From a checkpoint of a small multi-label audio tagger.
Model: 9.44M parameters, activation star_relu, moe top_k, num experts 16.
Training: muon at rate 0.0049, batches of 48.
Data: trained on read English sentences (LibriTTS-R), 15625 training examples.
Rows from block 3 of a small multi-label audio tagger, named by matrix and row number. Rows with one number belong to one neuron. Each number is 128 + 24 x the weight over its row's rms, rounded and kept within 0 to 255. All counts start at 0. Numbers have three digits each. After the name is the row's rms in percent of the matrix's.
After each neuron's rows are labels from the 100 clips, of 14976, where the neuron reaches its highest value: "strongest on" is what is common among them. Only what is clearly more common there than usual is listed. The data: read English sentences (LibriTTS-R). In brackets: how many of the 100, against the usual share in percent.
# fc1: first MLP up (model.blocks.3.ff1.fc1.weight, 480x160), inputs 0-159
# fc2: first MLP down (model.blocks.3.ff1.fc2.weight, 160x480, transposed), outputs 0-159

fc1.54 076:123100134127148107139098139071153145106137067130131117103119113134147181123122161118105151102141139146075146176120131107151128140122130091154183134139121122131122147098144150110157125152111138129136074115118108163146099134144136125098125119084106155125149117193118143142115087158143144134138151138143133116141124162083116116137083103111126103141095098151160118139098124124103141147151127132138122161156135107094111117130151105123124119156185133154122163105064145128110154148101062
fc2.54 073:127106113121149123132136154142100118109111178104119109079197150156126106114098165115114121142131109110127097102123110155103175122140124163118130132136127133109127116137182112155154146103149145134132121111106113126134145113129096125112139158142142121151077113150164161116103140088083149098136167117095111117081159127172145137135109144104137136189122148155144130128133146133145125103139142169111132131120137054173144101158141108126127139095097125109086151104183098150130095151163131
strongest on: the word "so" (25 vs 4.6)

fc1.150 091:079131122073131176098125079104104143142125155108154097126128178112125128154149154097102134129127127116163151141100123109124164142106123053138133132132138141117123160128119108129130145132145141156138189105110126093103156094158121124146137104138102118167118157105103144143111131178158138133149122147186117157126111177098085149128133118118131109165108106105122147173139140103097101155117124093123127137118074087142135115151135120120119093151137101141092114095152086118142106149150141
fc2.150 093:101162167136088122107103105149161143111148099113124144131137131125186110100134126132110147199090124147144107181129111141110141131105128138074153148109138159131126128128138153111129126064112130143115147092149121105098142101125164112116102139149145124139147098145155098127126120113107138186137046108144140146122114131102121177094131136126158126124149157143160118131113167136106148113166153141124162119119153165120120120135085146108121140184118166119135139148125121148157189135115117
strongest on: the word "was" (54 vs 15.9)

fc1.339 068:115128049121089083158111106124143091153119060130110120135135096125166133144086107123116158131118125114131151142110086110204135147152134162143174140128149134143094160151119125158045099156126141113155140139138156117132113137141125101131140131130112116167126113117060092087153152120114139123128101123156113153122136120109135125196147147118130129104132124117132127125137124155078148124145113159106121141109120097131151141138117123136122154122119122133150123200115125128154112133136134
fc2.339 067:143100117122136112122110161129094151146147167134099127098088144107108111127159181132130145094133147130148182154114140131100134134096169135112151137124146128120158092146128144119170079117148097157143140158163082162116118109136129131200135099163140105169120131143200152142131109101125145145120134124102121149168143145134071174092172139148119093134134148157131116147158168145143153144168139139143127099137114124095155141103128129134144127119151147167153110091123126120105126119121156
strongest on: voice: male (80 vs 47.8)

fc1.443 067:119141144119157126138121140144147101147134086143132115121121118146126109098126121128117116102112099105096102143130109072096140123146095182141127111155105096122120121095103115165098125108106112163158144091146114128116118176103106100160125172121121131135098140149134077135144147123148121122119113133085115130131156127165178122118148123103128142149149128135119213105178161137160149159133134102095125085151106184120129103139192130099136160140080111129135145087104127162151132155148126
fc2.443 072:143089127087096143101144102114104113144137177119153139114127110101082138125149115147151135098100104112143159123130141201136133122120131133121156197138114145155128123101123112109144118105118094149148158130153127167149119150109152136139106115143114139134088157133079184143119094152129125099121086143133149110124079121066108154110135126144153159115166122153156117110159107163079134103134146149116129146139171168107156131099129137147120127160180120140123142077109143102126111124151104
strongest on: the word "his" (32 vs 10)

fc1.407 168:124113109127121127104142123143146127170089125116101146138161112106141078139133155126152165108113134143095148124145136102113115130132117106123150091123088124182172150112137107114163099134143095124150131150097132108099114145117152147148162170092096116125138153129157139105165143133117097101093132137117121153144241122094105129131131154158139133138076136122092142140108105160128135073144138147092105147122149149152134121080098131157160144148079107113132146129098117103106137135126147
fc2.407 153:103122120112103123119140147090167131079092106120127158150144123120107144146155130110136109123149077150185121085147140117132117087136126068136113119111110125147140107106128124108118140122132129121120173151111124143142135109089136122166116178111137083152138135107079136127172076108113105141142135137137123142120151156087095188107134137112106141145095169090148127158137090136146148125161132122127188158144121130132127119119134132115093127075138118132124099109148144123086171125108060
strongest on: the word "you" (76 vs 14.3)

fc1.426 085:133115198172133133122164144105116136100141155148165130095146135158120119137130125179150142162107135099135097084139123144107102142110132139132110127153114092158129096108110115080091147111167126083160146108127131128160126149144102134127097100128124131160090143142147136104116118131123129155184105129135202138119106123109108107150144147156137115145143144120116150142121133140132115108129088117121155143151149067135109119119127156129148125083158094121158137113164107109071117081183096
fc2.426 077:147110178116136159115084157117107132087121143103111113073142115140149164141144100179088113163172148081131112100123133131147121098121165119115143105120108093151172120092103128139115114147141133163077078147089099139100116104118109102138126164109120140144102119128101092148155113144145123167134123133124091154120132142153102157127136081124132167135154129165100146149171115141149118166144135125171184142127103100122108112106123092123148114116092108130103085149119116121147114109123135
strongest on: the word "with" (39 vs 9.1)

fc1.147 047:137140073114116158152139117102121131184172122154143143121117163137135125142078167148094144152123141118104107119128155112094136157130137149111138171162104114158112086170098164086082118143143133136145111131088121089137164171105139143119109121085132127111115165085122149103128153104146096114119109158172102067111125118116109084132120146162101124119163143124147118134090101131154155101141150162097101163117131143151125115143132097155150097141121121147136137122141095110118132086103122
fc2.147 045:124130126164155159084122154168129159125152144122131114125132084165107181142152139121138138144160147109119167101114163143132153155138129121142154113134088132167137186101090117131156164129161098122160116093167156153127140141168121151102176114132145099121101141091084132154123128104122117104111104149135137139110125104096130116126109112099128153131162171119135097140146168116113135118118113117133112148164078112096116090139116179085124121091086108120184151171141123122144149124114124
strongest on: the word "his" (89 vs 10); voice: female (81 vs 52.2)

fc1.186 131:110148161126138154160115100141110113168118166140131166123085116107100103155143056148060117119164116133131141155129125114116087127132148146177111092131104126152124090125118083102138100154127128101115105132132160120142100118128112112102087146099110125166125113114089146161096151101119110172139073147154141116194139129176138101123128108147165132136145173133160103120115159157107121124121143139120148145127133133172118161153103126139117128136120138111133102125162126136079104106112142
fc2.186 130:129142115159121141128134135128120161182156135167100116089137153143109129095128161192135150129124144101119159144103132100162114099117142177121122121096123131102121098154135152103121160151128133134164126118100110115131118105157102092116150149122112121131144124132160155119174136051098137149127154169122164161131114157127123144102119166126132150111109099174189152139160123134117151153124126100144113124103093138110100136123179153125093158167146174115122148116131153137140194133113126
strongest on: the word "not" (55 vs 8.7)

fc1.257 185:128123141130116122158134126170097148107155136072123132099137141147157124107116087136102119155152129102091165120129153103093105120137114155138085096123147133157120130083101152095116149129140151123139078112120140094125203151099133151085101145125164143150103145114136129108154105168162125152166097100133122117138135121121139183112158147137145115120125156153116169137129132100083099123061121095174106128102136140129150104125090149117159121165130127130121100108130107109118160134150171
fc2.257 159:108116144134120109135146119125125115134107151118136094151111124156126138138112153150101101116139142130248122157165119166124125118143107096126118152154116125132153092128125086078130082099109122146119132149124136102137146127113130090123136160159118124136124119143137138131110148162038134129120137198127105173120147130111077109098124106138133119129156101147103160140150137111143124134183172123110124122127123124123117141143136108134121171107128116128142093149137115108149176108182127
strongest on: the word "with" (43 vs 9.1); the word "would" (31 vs 3.5)

fc1.93 153:094119144093114125144123141107125148144118136134104147095099129124106087144102107134138064095084153109128121102142119112103158085121135106089134123129104170103112093096151111146138137161097111149127113145133148135094136147141137126140083151148096180105150112129153117203125143169109153139155098117158155080152100122151114137133132127101149107125155098153142125144089121157129117123146147077134190143133156128112136099169150142095143122153121165145148083138152162142155147111123130
fc2.93 152:118046126134125089108140109152153167108129125164130137129121139103096115128096155143148138134122106130144108127145136129100126171154127084117143165107140147153120138124138140156103126084137128084149125105081141146141112122101098128144118143139146150173109126135112126159130138114144138122142126160140164091057145160194154115168143128135125142138092116112189115151150144170126158112146150118097089125133079109124129168145100139124096165130174099154149124105118132139111120085142133
strongest on: the word "not" (85 vs 8.7); the word "did" (29 vs 2.5)

fc1.386 163:144114150133116175115121152143106170096139143134128108065134161121105123113096150138132157099140108133097154125136122087139145148157097117157169124116135097122140158160116140071118114130120138140134090096174116154126136084167125135095142134109131080142185150136125098153199105118138120097172148117111179137104134100123080128132108130165168134094155119154109148103121111148140075124094137129135126125165150123140121138135100124102134118117122140095113123114153129140112069116140142
fc2.386 159:132158155144123127119124118148122155127116117137141097117150135132160111119151129132129115089096150080177110123159141141159128099166114155144108069166109108132122145144140131123184125159122106118154064134110116162081119120140139131147129113114150114112105123138109125105054136158144115143144142168126104145107103136101158117127123130114139192113101123100066103099111156113136163118132156128102131136141137113129120145110141161127109146114166156121134121173108136100069067115164155
strongest on: the word "but" (58 vs 9.2)

fc1.212 082:077113102112106110159131170089153134143130132124127073165126147159146149081145130148148124092120109135150149153112142121097126141146173094175138117146094089118131158145142133122110162135156115138109072095133113125120147134119143131142103140142148153109107104116122136154118083179108143128128143140138130119126107088129147142121119143091149150188139138108073130129106120150148110130122121126138172107055178142138133098124124105137064159142120152130075142127108100104147153136135124
fc2.212 085:097122129104107154168165131154097129109118143101126124129113123113124130133126111121130133136145114099102132151110177125138118081129130106150108117110131175147132118103102073102141180124106097140134157153138131096103129104170172153110166107142180144126140151082087088102094071143124137114139105122120157172121110125120115084122134137173127143090096167152132152131133134134111111133153126169134147147145144175130139137107134067144126160148115160111160092097129134132108070105125138
strongest on: the word "but" (27 vs 9.2)

fc1.457 122:096112137099103118129125138097146131123128124083124147138104126111109106132144139097134114100103138152091148129132101129125169109122126077134146189085108140135148153192147121131131129135149145118150181190137117139109074140125121132175129121118157146143161119144118152148141109115140127162123116167171134158122110094133095140140133120150115142111133099123175094129134119126131109140150122109095107124121113110160116106079136099150066118145140147142126169161148106133157038105126108
fc2.457 113:120115163129141145155182111112155103144112190151105109132150124138144115134122105124150157133050115133165150138174095120120123163146140152113146164101090117093167138121174124114129134141128124159126133122142140084120118124125123144120112135071145154172116110148138119124118156102128101115157137113126095120129154090138164077125146143166119129132113113166107177129112111129165130095182156149093126136118156148150142116132122159121127156091133136156141127097124167093136191108153135
strongest on: voice: male (75 vs 47.8); the word "one" (28 vs 4.5)

fc1.34 126:106131137123126140085097113104080177119129103099119130085109118143130167174128106164145152104152102108142118105146106127173117120152148128125110138076122131150075163132166089122134139113154146119093122081147161116113092130122118107121152107165153143110142098134097127163128132145111145126111150135136117140137169138142180134113158145134173091106122116124112119121159145147140101127130147115135118104104143127173196141071156115133120124165171160122105082119101116153117109090133143
fc2.34 130:097132181155158081161119119112120112126146114094140102162120140136123108152094138110175146081128152142105095146149080124094121108144108092138132123131130124128145161100139152180157125114105125143109110119152095151103107128148113154134117107144133136119104134117133158146143093100157146122150121114136077133140066134148140119146130086123103139061137132120125102154110180112162104147126170158136132107084144098133136097140086125125114114121172143146139092161110135130073120166157115
strongest on: the word "him" (31 vs 6.3)

fc1.29 092:112131143105120126156137120128070125138128124137128104142125113122133126119116152117107138129130140139113135147155109082123085115131133116132141122144127206084108107160126158154135140161099102129157156131185160091144141130154159107148111106115121115119153146093104110119158089136079145126140103043134123143177145141140097142147145156124101167154121130101130105116150107133137127106113136100096089138141154175130108106095123144124115103105080134102110137133162196117181145107121148
fc2.29 105:161158169135124156152145137135154161100170112151119110164123131125137128121141094134126140117143123115114147109168106120130147111139119115141113145130105125185139164121125093138122103122144093089187110132105134133108110147099112169086125148150155150065116109141150139140145139161197135112128111149128134130101133148152126096090119130127161131127156151119121114131106190184115116120119096113142166125120162100134127153139106077132165137166133124074089182081133105132142145144122135
strongest on: the word "not" (26 vs 8.7)

fc1.3 064:141092201140162096134110131154103156101100110127130070146109095151152111157115124111106102111160177120195135144166129116151093120147126113105111141164121102094105142131173149118106143127139105173114126141116085116132111130117127119128138148103144127171109133102135166138112132133124139113086121138090139160132106117156094128154120146157088126118100121117133113139109118177138169121109103106124175079149095143123137121126144110117151101145152133132128132087135190131120161159133161
fc2.3 083:112138076161114155129150125151133101124158131128145123153064092144117132119151137117102112155112114114135136113137137084104164094114133152108101103154109078162158113137114063135110148160119138126108120076125114117165148068094106155126126131156146139083115117160121119154177161103147140169101106116153139120138112145133126130148133168118146149188154132147147136134106123110147137124126150147149135113184126141116177113116089128145152117078131115111140159123143084158119102135103122
strongest on: the word "but" (25 vs 9.2)

fc1.173 083:135156137116118153106162120113103174149123118132098118157124153139085122128150102115086156108138170098152146123092149101124128125094111140117164098121155109089107147161113084116160102147106140152130131135115148171127103146125134191108135141138144093095152179134060152073159137119129145135135155126139219134128110115127123110127123176149105094109116134141141113089106138138178114093104146137118111136130159133133126117107157115124109109147147099152126126106099129155135112116091138
fc2.173 078:137131133153165169131120164165130127098123147123110119109170129157153144132077088165134111104164148149170108110178117133094162130083128106148129081147134137126159110111142139067149160118156105113148134108123143088130116178141149111129166108166171118114138114099167106121121107167119105157128094092127116137124134154084120124149152113150116089125127132136151111135139100111096160164149139122176146131126138099096137082130139075139126118142121118107136105111123141109186126115138097
strongest on: the word "with" (25 vs 9.1)

fc1.451 077:138115083173123138138131142130102125111184140153128101114084121159166145127120104124145149133109076146123154118158125147116106118148164119105113083111138131108122111159165147100104114129165138108092108135104132165177146090103121095148112133100134110122128126136159129111116146121104139137099125143172141075081119121106148175177111157115092139122089108154120159103143167082130126142138143141158149176173143123116117089129159122123105139117077107105116116165102115162134098127108134
fc2.451 086:130147124114145145113142159130151193125151143119104105103135131171154118102107106126110155133095142132158153143147124145106136125110113118152132076135135148119154086122109132111129133120117100099177143144089143135087146146159137150096105137129168126123131146089130133118100119123133119108151102115169097117153129133096162122096079134117121157118129158130114082135140165115144116093133144077151131154085142132142138161163144062143150126131221128124111157156114144111081135117099162
strongest on: the word "you" (32 vs 14.3)

fc1.155 080:120157110154140131131151121125124130132139125146108104136175141131170146094093115143148098101127104127135094107176097153134138144145140122154152078086163095122112131155152137189146154098154147099136132082111114131113088132101116138113153123131107121151110105092136104126131178137160118138206120130088111146066132145109102135145141116148122114129098077163168117182158111117098144112107120114132111127167123141137119181159103106118125117162146114135116152156132102122087127135126136
fc2.155 091:131142129138112135138127133118120159122117121146104130109084137100153096179148128153130108145099155153131138128142120120133071077098126131107119072152082119106169105172099142084117118148128144153170104080138136149132128134074097152167100088147146140148091126151118138115100112122105091105151154115136144165113155141132099111081170136095128100150127127147131121145124106142181083134089128115125111160154117110130147185170129161157141094110139126131149147117135114144147120118100119
strongest on: voice: male (74 vs 47.8)

fc1.423 087:156094137124143118115150098134119115068150168167119110128124131186113118141139114117135086146170115124137145112134159119175129154167117155124108113136142084126113144108125145070096161174133146133138090161150154148138129153114120143087173124125146118099163110136139096108115110159124135109110140153135109139190085096101103116139124157139157159141147137144146134138105110136150129111082143073136129108167135124116105113093138131130173117126073123151133139125148090158116073105119131
fc2.423 084:079139117080130080097124159173108109111103132139137097110123104104149140133135114134149123139174112139162132120096107125142164133127124124124127076136159109122175137128149098104157155163105124157152089119094119107141106109130130128128103158120114135145151131157116083105131123121143160129144083130121139175129158120130131114141123150137138161122157131125108126162129120106161100151194151107119140138130078139100069138108171150115094136109120111146186109176134150113095095088151095
strongest on: the word "but" (54 vs 9.2)

fc1.77 109:069129124125171177133110092103189097134123106100117135135128102140149143130158138093149123136123103119122069136086088072095113157147133147162128161093135144097127154159118148141111144123105122136130137077108138143106132164138139147097086134180159133165112125127176131169126112142107157128151116112102128136121135133101129127121116137172093175133137140139105100118123140142170075116101140112109112130100119143133091102105136100105126172143145127136155098166111132147147139100123154
fc2.77 116:123126177120136074132134161125151147114100169083111191130149110122128082137102108079115138128150072143112105119128141084132115080055140118144170132156134077137153108124121130152158099140135123144111152140130161155153132126132107109115147117125132153148139144111113158118141132126143141105161137137114125135143090105141167142105131140100131139115128143194112142126108135118110137112120080105121149117089124158113152096127149120135137141170114101071107126159128151106142128195146131
strongest on: voice: female (97 vs 52.2); the word "very" (28 vs 2.8)

fc1.106 110:132151125129122126169149150063086146134124142127126100118122120146121142085146157128125153114099132140116144094103129137126169105105144135115118152128141122134116156163102093122106171128135130112138101129147130104139105088094109148107145123136102172162121151091126183162125133109144104105108094129183140161108148123128114123113121132130119123203163130168158107139087132097132133113108150148122160092117129113095091143212079132131152091133139085098139126108142136149101106147107135
fc2.106 114:162092133093139133097152101166114048151134119129135132109123109124127130165143112135105136069109142097085105144108124111152098141121129110138118129114112108124108131086107159118127115151116139117138106157108140134127098106140140136148150136117112121128095143205101089137102144135156131130108123106139169108070077141125152156122174123147117133127113159131097117181143152141125104107126140150137076110102091122063114116147120141134097148084128154192137135146122132124108142124151108
strongest on: the word "his" (55 vs 10); the word "he" (40 vs 17.5)

fc1.421 143:141158138047088117107112109122096122119143101096098132162125170123136134118141132122134135155121140112116132137140125115138153063142154131136126108097140138129151160120114126140092178103210124107135123097119175134129156109146120144139156152143102109175081122152175112125115133108129128164078126166149143120116139177124128107136120154166129107103128106125130104108139106151122104083173083135106110157129137155123140132130117151129138118152143137123141129083133128136069105133178112
fc2.421 132:121116123101157157121104130113135141129106097146127112119128122117123160146076150151108124126115116150082119121061133127133080141180122119147091144186128164148158090073154132111113133109087106162153109151112143179138099154146124156151126128129128133081103137117138120096129118137071168148093105068162127140124126158147146133096100158158132123140067158134111167135139146127135117109145166118150087160116088112147126130142128139162147109116137140128155128112117138132172124128112139
strongest on: voice: male (73 vs 47.8); the word "and" (65 vs 31.5)

fc1.323 156:105094164090111153167089158151169082145106138135101118085123130104116140151157157139140140127111133103078202176132126066114135125123111149112136118132125139160140144093103114116160120110171113156133145131135087163122154113144152111140143080128079108153113175114149141090130135127087169154101118124135150099123164110121154092133136124121142143133148151114168138117136128091118112128148133123169124118126110145123118100148147089123145094117103090144179089119103124137142146120133135
fc2.323 155:169136122144116137140105109084093119144131148119137142121144132121121117129113155136142149112131161118153160149068110093155118124152142153118115128159126139132144103135081109209132113115131128115105106069115210137159145144073120073098116114128136124118134145096145168180089111105149120085130134096129126126124111126118108126114114152113143119099147111136113151069093100159131095118125172170102123139142180145109141098133128144097121138136104115115126120141123155133162143158133126
strongest on: the word "his" (26 vs 10)

fc1.21 100:160108148120161098139149145138130146109172144158165101107101149154142081146131169115100113145139125152149155110112128130158150182140160088163114121120143083145148132122083122122142131095133157126132091118116123066155106167131138150116110122172125162109104113136153137092109134141139147117110110126114160082110107107133142084111115131100133139148097114173125123103170128146134172081102142143131140180132165079096112175114130126135115148127116121087099082125118119121102149150111129
fc2.21 106:112143116174147135119149122149120139106128154119108126150129102160174182146165109106116108128143180106130154084122125118125079139168136138133154144107140093122152126178161163109145118176142150135102146111128126153117172141109126138096145132106117084127115143108091146138089094114059130099128106117115077122122149149116091135149152139125110111147165140113111132136115086120116145168138121097117115124105143138131103094154097116150144126107119105141138142188164130094128139167092180
strongest on: the word "with" (29 vs 9.1)

fc1.470 087:105113115129155088129152160165164140104139096101137136126082139128152167147169163120115116103147125140130095150122111151134109094144168087136129146121104099150169111161124090127127152081112111150079160139153147147116133136088147151208113113176152149120088136157114115152123172097111134128123089172125132139116118121149105117126150094159116155153130127112068120153116082144108148126105128106108110125111112141102130165085167116132101133131132131158116146107126128103100136151131146
fc2.470 093:113158165169136125104112108159155159162099109099126139129130136117125128078173105133138126121121136149132136132156143157147157180166135103132158107129130168140126159090148122106159175141126100118134121090167163128132125113167167142131167110098139163117060099151132131144131103121151137120112119134098100130140110094138094070175088165163110129106096121158121136133105139098142116142148141145101138135159100122101173107110161143114135154112111131143186123154121086134129150138142126
strongest on: voice: female (89 vs 52.2); the word "that" (36 vs 13.1)

fc1.102 098:113088119085133112115125150155093093114147133139105175138124132122165175114179105144149112117101150112119134139130102119127130134121130069145136123120111130091132087139154105141143114126143116122111102136090105161127195150128131126156140096130122130135086138188094114163128154123140115082137115091157108119155105150090135106141140140147116122156098120156128175105126099065130156093129111116120085162158151169135116110149178126098114127137128124128153088133124165136150134123179111
fc2.102 097:172133128169129162133135102080100150123105134114132159115131126171111139116131128101150125127117097150113171125122182155132134137129093137139147119134117136162099165111130105089121147097145113137075169131157131131144083122093118158163144123113107113126181138126176132172179152101139134138106144148121143094128104170161146147142181129119158120122083092152105131145132147153148086087142116138112169164114105124149148107127157085099122158142110183117147113112141146146141115128115121
strongest on: the word "of" (55 vs 25.2)

fc1.377 095:134123101153133174131086127115109100153103082144121158140098108088168144123091131144117122130137154108137133180128111139143119154154118131104138136123156169158111095099138145096108097147113128153170186111120150137166157101142115088149097063132101102159156162161142129133118143135129108123151094127129117153118133145118109087165143199097106147125155126105113099170133128145146106173119127110083110143098157136119151126106125135108154120100142132095142102117128134103123105117171104
fc2.377 089:160138175116115096162167102146128169113157133203166124145133135121108145095135151178068133107151129145147155122174090108117117157106096136117139161113113116135150149148145098190166141107092133146103086159156115154161144115155134182120140126120139099121094135121118170138106132119147109131091161129103109153112118140123120077116114092113118122141119154148131136105153109118145130120150135106130117108143111130147148106112144135120143165130141191173128157136112100109156117105113128
strongest on: voice: female (79 vs 52.2); the word "he" (71 vs 17.5)

fc1.217 078:104112130107177117146130137138118105124093121110149127107163093160163169116111101114129135120151094107128131115141137120151118103112141138143173155165137144131125100113094146130087103110124136103102122096088089162180111116115139137143119093101157128137144151094169138097114137187131093114116146126119128104100143119101143082099107109113153125153090075186130150122150116119108115149137133104144173132154102150125109150119131142154119175093154136124173148143171092107163149110088140
fc2.217 084:093183135094134091110149129140131133124120140110089122149081107133170131175166170135130156185115156131126165150083098123123091115119092118172108105123086120139143099135146138105149137130128161087153168135148153129173123126101125093156165121120122123117102116129099133150142111139103119102128102114098117115155151154090145167117140097109133131142147158142123126172115138151151129120157116110121092112113110146207125136163138109148077119135104139109154163119128160118154133134148098
strongest on: the word "was" (59 vs 15.9)

fc1.189 070:116096119146153111139113137115117114120108143127114124170092065149133111128130083137126145132121134143091147127131101124107088136155132145091152122111119146191107143125153173165114123136124110095120139134090156115137149141116093145126129139109131140128115138117113130100144071125155159123161131147088220112096132126108177161130113139131095146139113087165132114098115122142110091123115125160116122193147097149135114088116143157157154110136124091168129149081090152142105148142127124
fc2.189 066:127151162128093146172138119102137176151187169111142083141084107121155124157126125114096142123148142127174119134112097099125163133116118123161117135145106107107157106143126117093121132154143117152125128137112127114109130143164146123091108127158167177135112147104130111135194158116118140155123140135123096123094151130148098168115149107117116165131161095144172125124117073112180135149159144169120096167170097142116100123115111143158158109113167122136100121116107104127129113160085113
strongest on: the word "was" (43 vs 15.9)

fc1.40 071:139108159161108120111107125131110108140154144105121111145129107111110066180103125129128103133105147140132101102198126126134132156144097134134135119174125143144084120162149175133095153094148137130152106105138092144091159183107140116131110176132149132131109145131103093098115122129135149082140124176117143128126138124118157095147117123105128178188107153131119151116127119119122061112125092126098177151121116100123130087131130103078130140140119118153145137141183124134131137151091130
fc2.40 077:091154138132100154141115081109105151113099158168081060127136091131134206177137111129139148131155097134143124120132133144138103121077135136095106142105154107144135111125140164133120187149104103110185127133136175112073144139124138166124089115129124120103125169112132111145167108122077135132119144124100110137110116150142130123137125112138151142153123116140118081135170129153125079149095128161133135134097097124117090120121133147105161136106160120103129141117110148101124126137114086
strongest on: the word "would" (25 vs 3.5)

fc1.401 148:095116134083130145118124121146097156134117157093113135088107110109153145110091155147115129132161144125147125115149101093100139120104133092174116120140094136159137101110151146137142111130109093141151127132110113109145144159095137141140161134144150137130132128081121140133204162136148120111099145150143103143167113129094096149091126158089127117166132092130124143111128162123108138159177115082152113146146137133126138163125109109140089157162120085122131128150145084113142202159109066
fc2.401 146:125144148114107121120119150144098119114118115161135103201133146095145135176164128128096111130164118135176108128104151134136131093108151129148109112142151112148101159144126126072141184164135124108133165123083137129136145092154098117072115101134111108111165125180145119130124130114066137158105117154134121116115155103153103147105136132131136173084163151150145153153153157087111119129157156140106130168077140161148135135140162122109150143149127122156101125115105144146157119119127084
strongest on: the word "was" (78 vs 15.9); the word "it" (41 vs 15.2)

fc1.141 112:106129144141133121135120143125126137143105124136123121135106139102181104117104093193174102153147144129129133156137145098141091156127153104134115127141132109137154139100070166141112142167145115126144155097177160105152093125109106123081109120145115142137147091122108104164131120163157106134119085107113155142142131100134162140121190144120141108100141137095140096201139133196118132120114125120127062094093127138107118142119139103098165146105125117149107140144155125110102131090111131
fc2.141 108:104145135117103146140148152127085124163173156124142131109106116130106104175139183141163099117125146145121155140101165120154100174122140119156134134163133100143137150169125068103135132156136106116141122138127124131153106169143111124106155138176100135118100138119127100185143152134089128103165161146140134118114102159124117130122140135087151163098148126165126116116173138115174103148126157153135169092187114097117126154120085161143140132170125087173138110116131115111110103133118124
strongest on: the word "not" (40 vs 8.7)

fc1.31 099:112120119164138174147136112117160133168154103118134136111120101101155112119146115123099154094191152061128097150125117086138090121132147097146153146146131174176129119142145133128119129112132097119155134123077093157082130116138127094143099094113101144125147141095179132145126107125097126098101101155125101134177138133115132127109096146112131121158107121142150124090121149118152124117170107139136150158099170160180134120161159097124118145114100094142112155128130131129158145162114078
fc2.31 094:130079155106091106115177114144083146112110128110132115146143124078107141174125141106108125144111122168135103135120145123121155114101123084114120159120106154138149115138144138100127109158095110109149128094166158083202130115121166119134123139119158144144064117115101122130158159094132122100129172163115172134162125114127159108146139088104094141164080128140153142117157152100127090148115127121109161146158138106136130112143131145137166108133114130120137162076127085099149154141118120
strongest on: the word "was" (57 vs 15.9); the word "there" (27 vs 4.6)

fc1.446 108:112133146097103099102133155091129135109127099125141156153113135122140124072126137142090142208119135161059121138147130156127158126138125131135157126104119110087132129137167124118141119104116111109108121150134048158176119120111122150165162117104169141111103135172139126150120156218132131121090124114133111133127130108161132137089123158147149099116119104127117157123104110103137159114114136094136162139116114145173161117135116132115099122134150149108101130157171130110149100107128112
fc2.446 109:125155122168064119153128086128137131112096174143103157170152134147119142147148146106118130138105152080122133143144143123094074126141110139093138118112105141119112104120067110121116054080170111119123142112129152102099124072118098127143162113120153115138140163091126143144119134103154123115160106163134125144146110134150149095120135128118080124101136190165122152142158122126125131148179102101118109145148126165107103123142173134174160126124125128125145131157163140144146132137142133
strongest on: the word "of" (60 vs 25.2)

fc1.445 139:142090118128116109184132102151128125134097134147146122131123164125141121139132112115119092107142152117081121150128111140177117130133127106153112156106131132114162144116135150086093132138087102174146135126145094154065149078115155137118146149152126146105060124126146135144136152092125141108162150085127139115179109152112155141151132130168121130167167122100177153076121148131107139129151136120182093119118115138129068136091107142094134106140103155130130089163097121125135140096118135
fc2.445 138:105145100131132150113170117112192112165128085155093150119133167132151123100112140153134120129100130109136132138120105123156088143148128185136136159134127112149168116124124147167153104110155123136132139132126154193121111144087115128112155144092128145119165102127146144107129105156168190104118146105119121191120134084110090131152108157142133117131161097154086119130153079140128115124128198121147138153141104143127118145126112123110117091124094169179118106138141109137136109112109106
strongest on: voice: female (81 vs 52.2)

fc1.461 127:132130113151073122164146141103064140098186121153140126142145130139138158123115110126092099122101125148107135110096170138107126136145108117154126136111092082115148120093110113098137109120118100107134118127132124135126171140122101142119111160136132133165105139133084130144113100110137211162136096094156124114114123097086133159138129092126178176133146128123132122194125112108141169096089116141129132170148145107138151150124076123139160129118154120110151121152147145088146106155131108
fc2.461 110:173120089087144184119124161128105161068125125133123137105137143151087122130116117148117128131123147115112128143141143126078116107102115148155113131119122156113196134093153129094116168081147137124143097148124122047165107113158128140108145144124113146099109117099163138169127095091133132083114132142146133151131148126152121119097107132135118123128091091149122177089148112130091142122092152158114123104119140130121099104091131117096102143126099136122113103137115131122144171091182120
strongest on: the word "with" (78 vs 9.1)

fc1.253 073:125101133128149127119128158144108109115132140140088141128118111108124149109121164099171118162130141163083097117120108145153139127141106131126118126177110160085085108139144124179099109082117166138106143153161122133112122146120164148179142116097178141164122104114118096106149138147074118095105140109139107136161108144144166102089105128108138141118138119110123134209141092122111134136154130113107136137106107114155087116120200094127136154148113142104118130125168170104112150150143147
fc2.253 081:146162116155122121123133157106141165097166133082139123150136118133134107083112129157124125121108106094112091116169123165137162090150116139099137119064140117103141168130163108112130150107146119135092130108142108131109096123150148127081109138148125144103153125133193129140131141051144132180093163114116097149155134120106116130151166122121157146118089145107125121098162092139128126116135159108096138130128091175139140113118108144089095122128142106085133164159102145120098123106097152
strongest on: the word "of" (55 vs 25.2)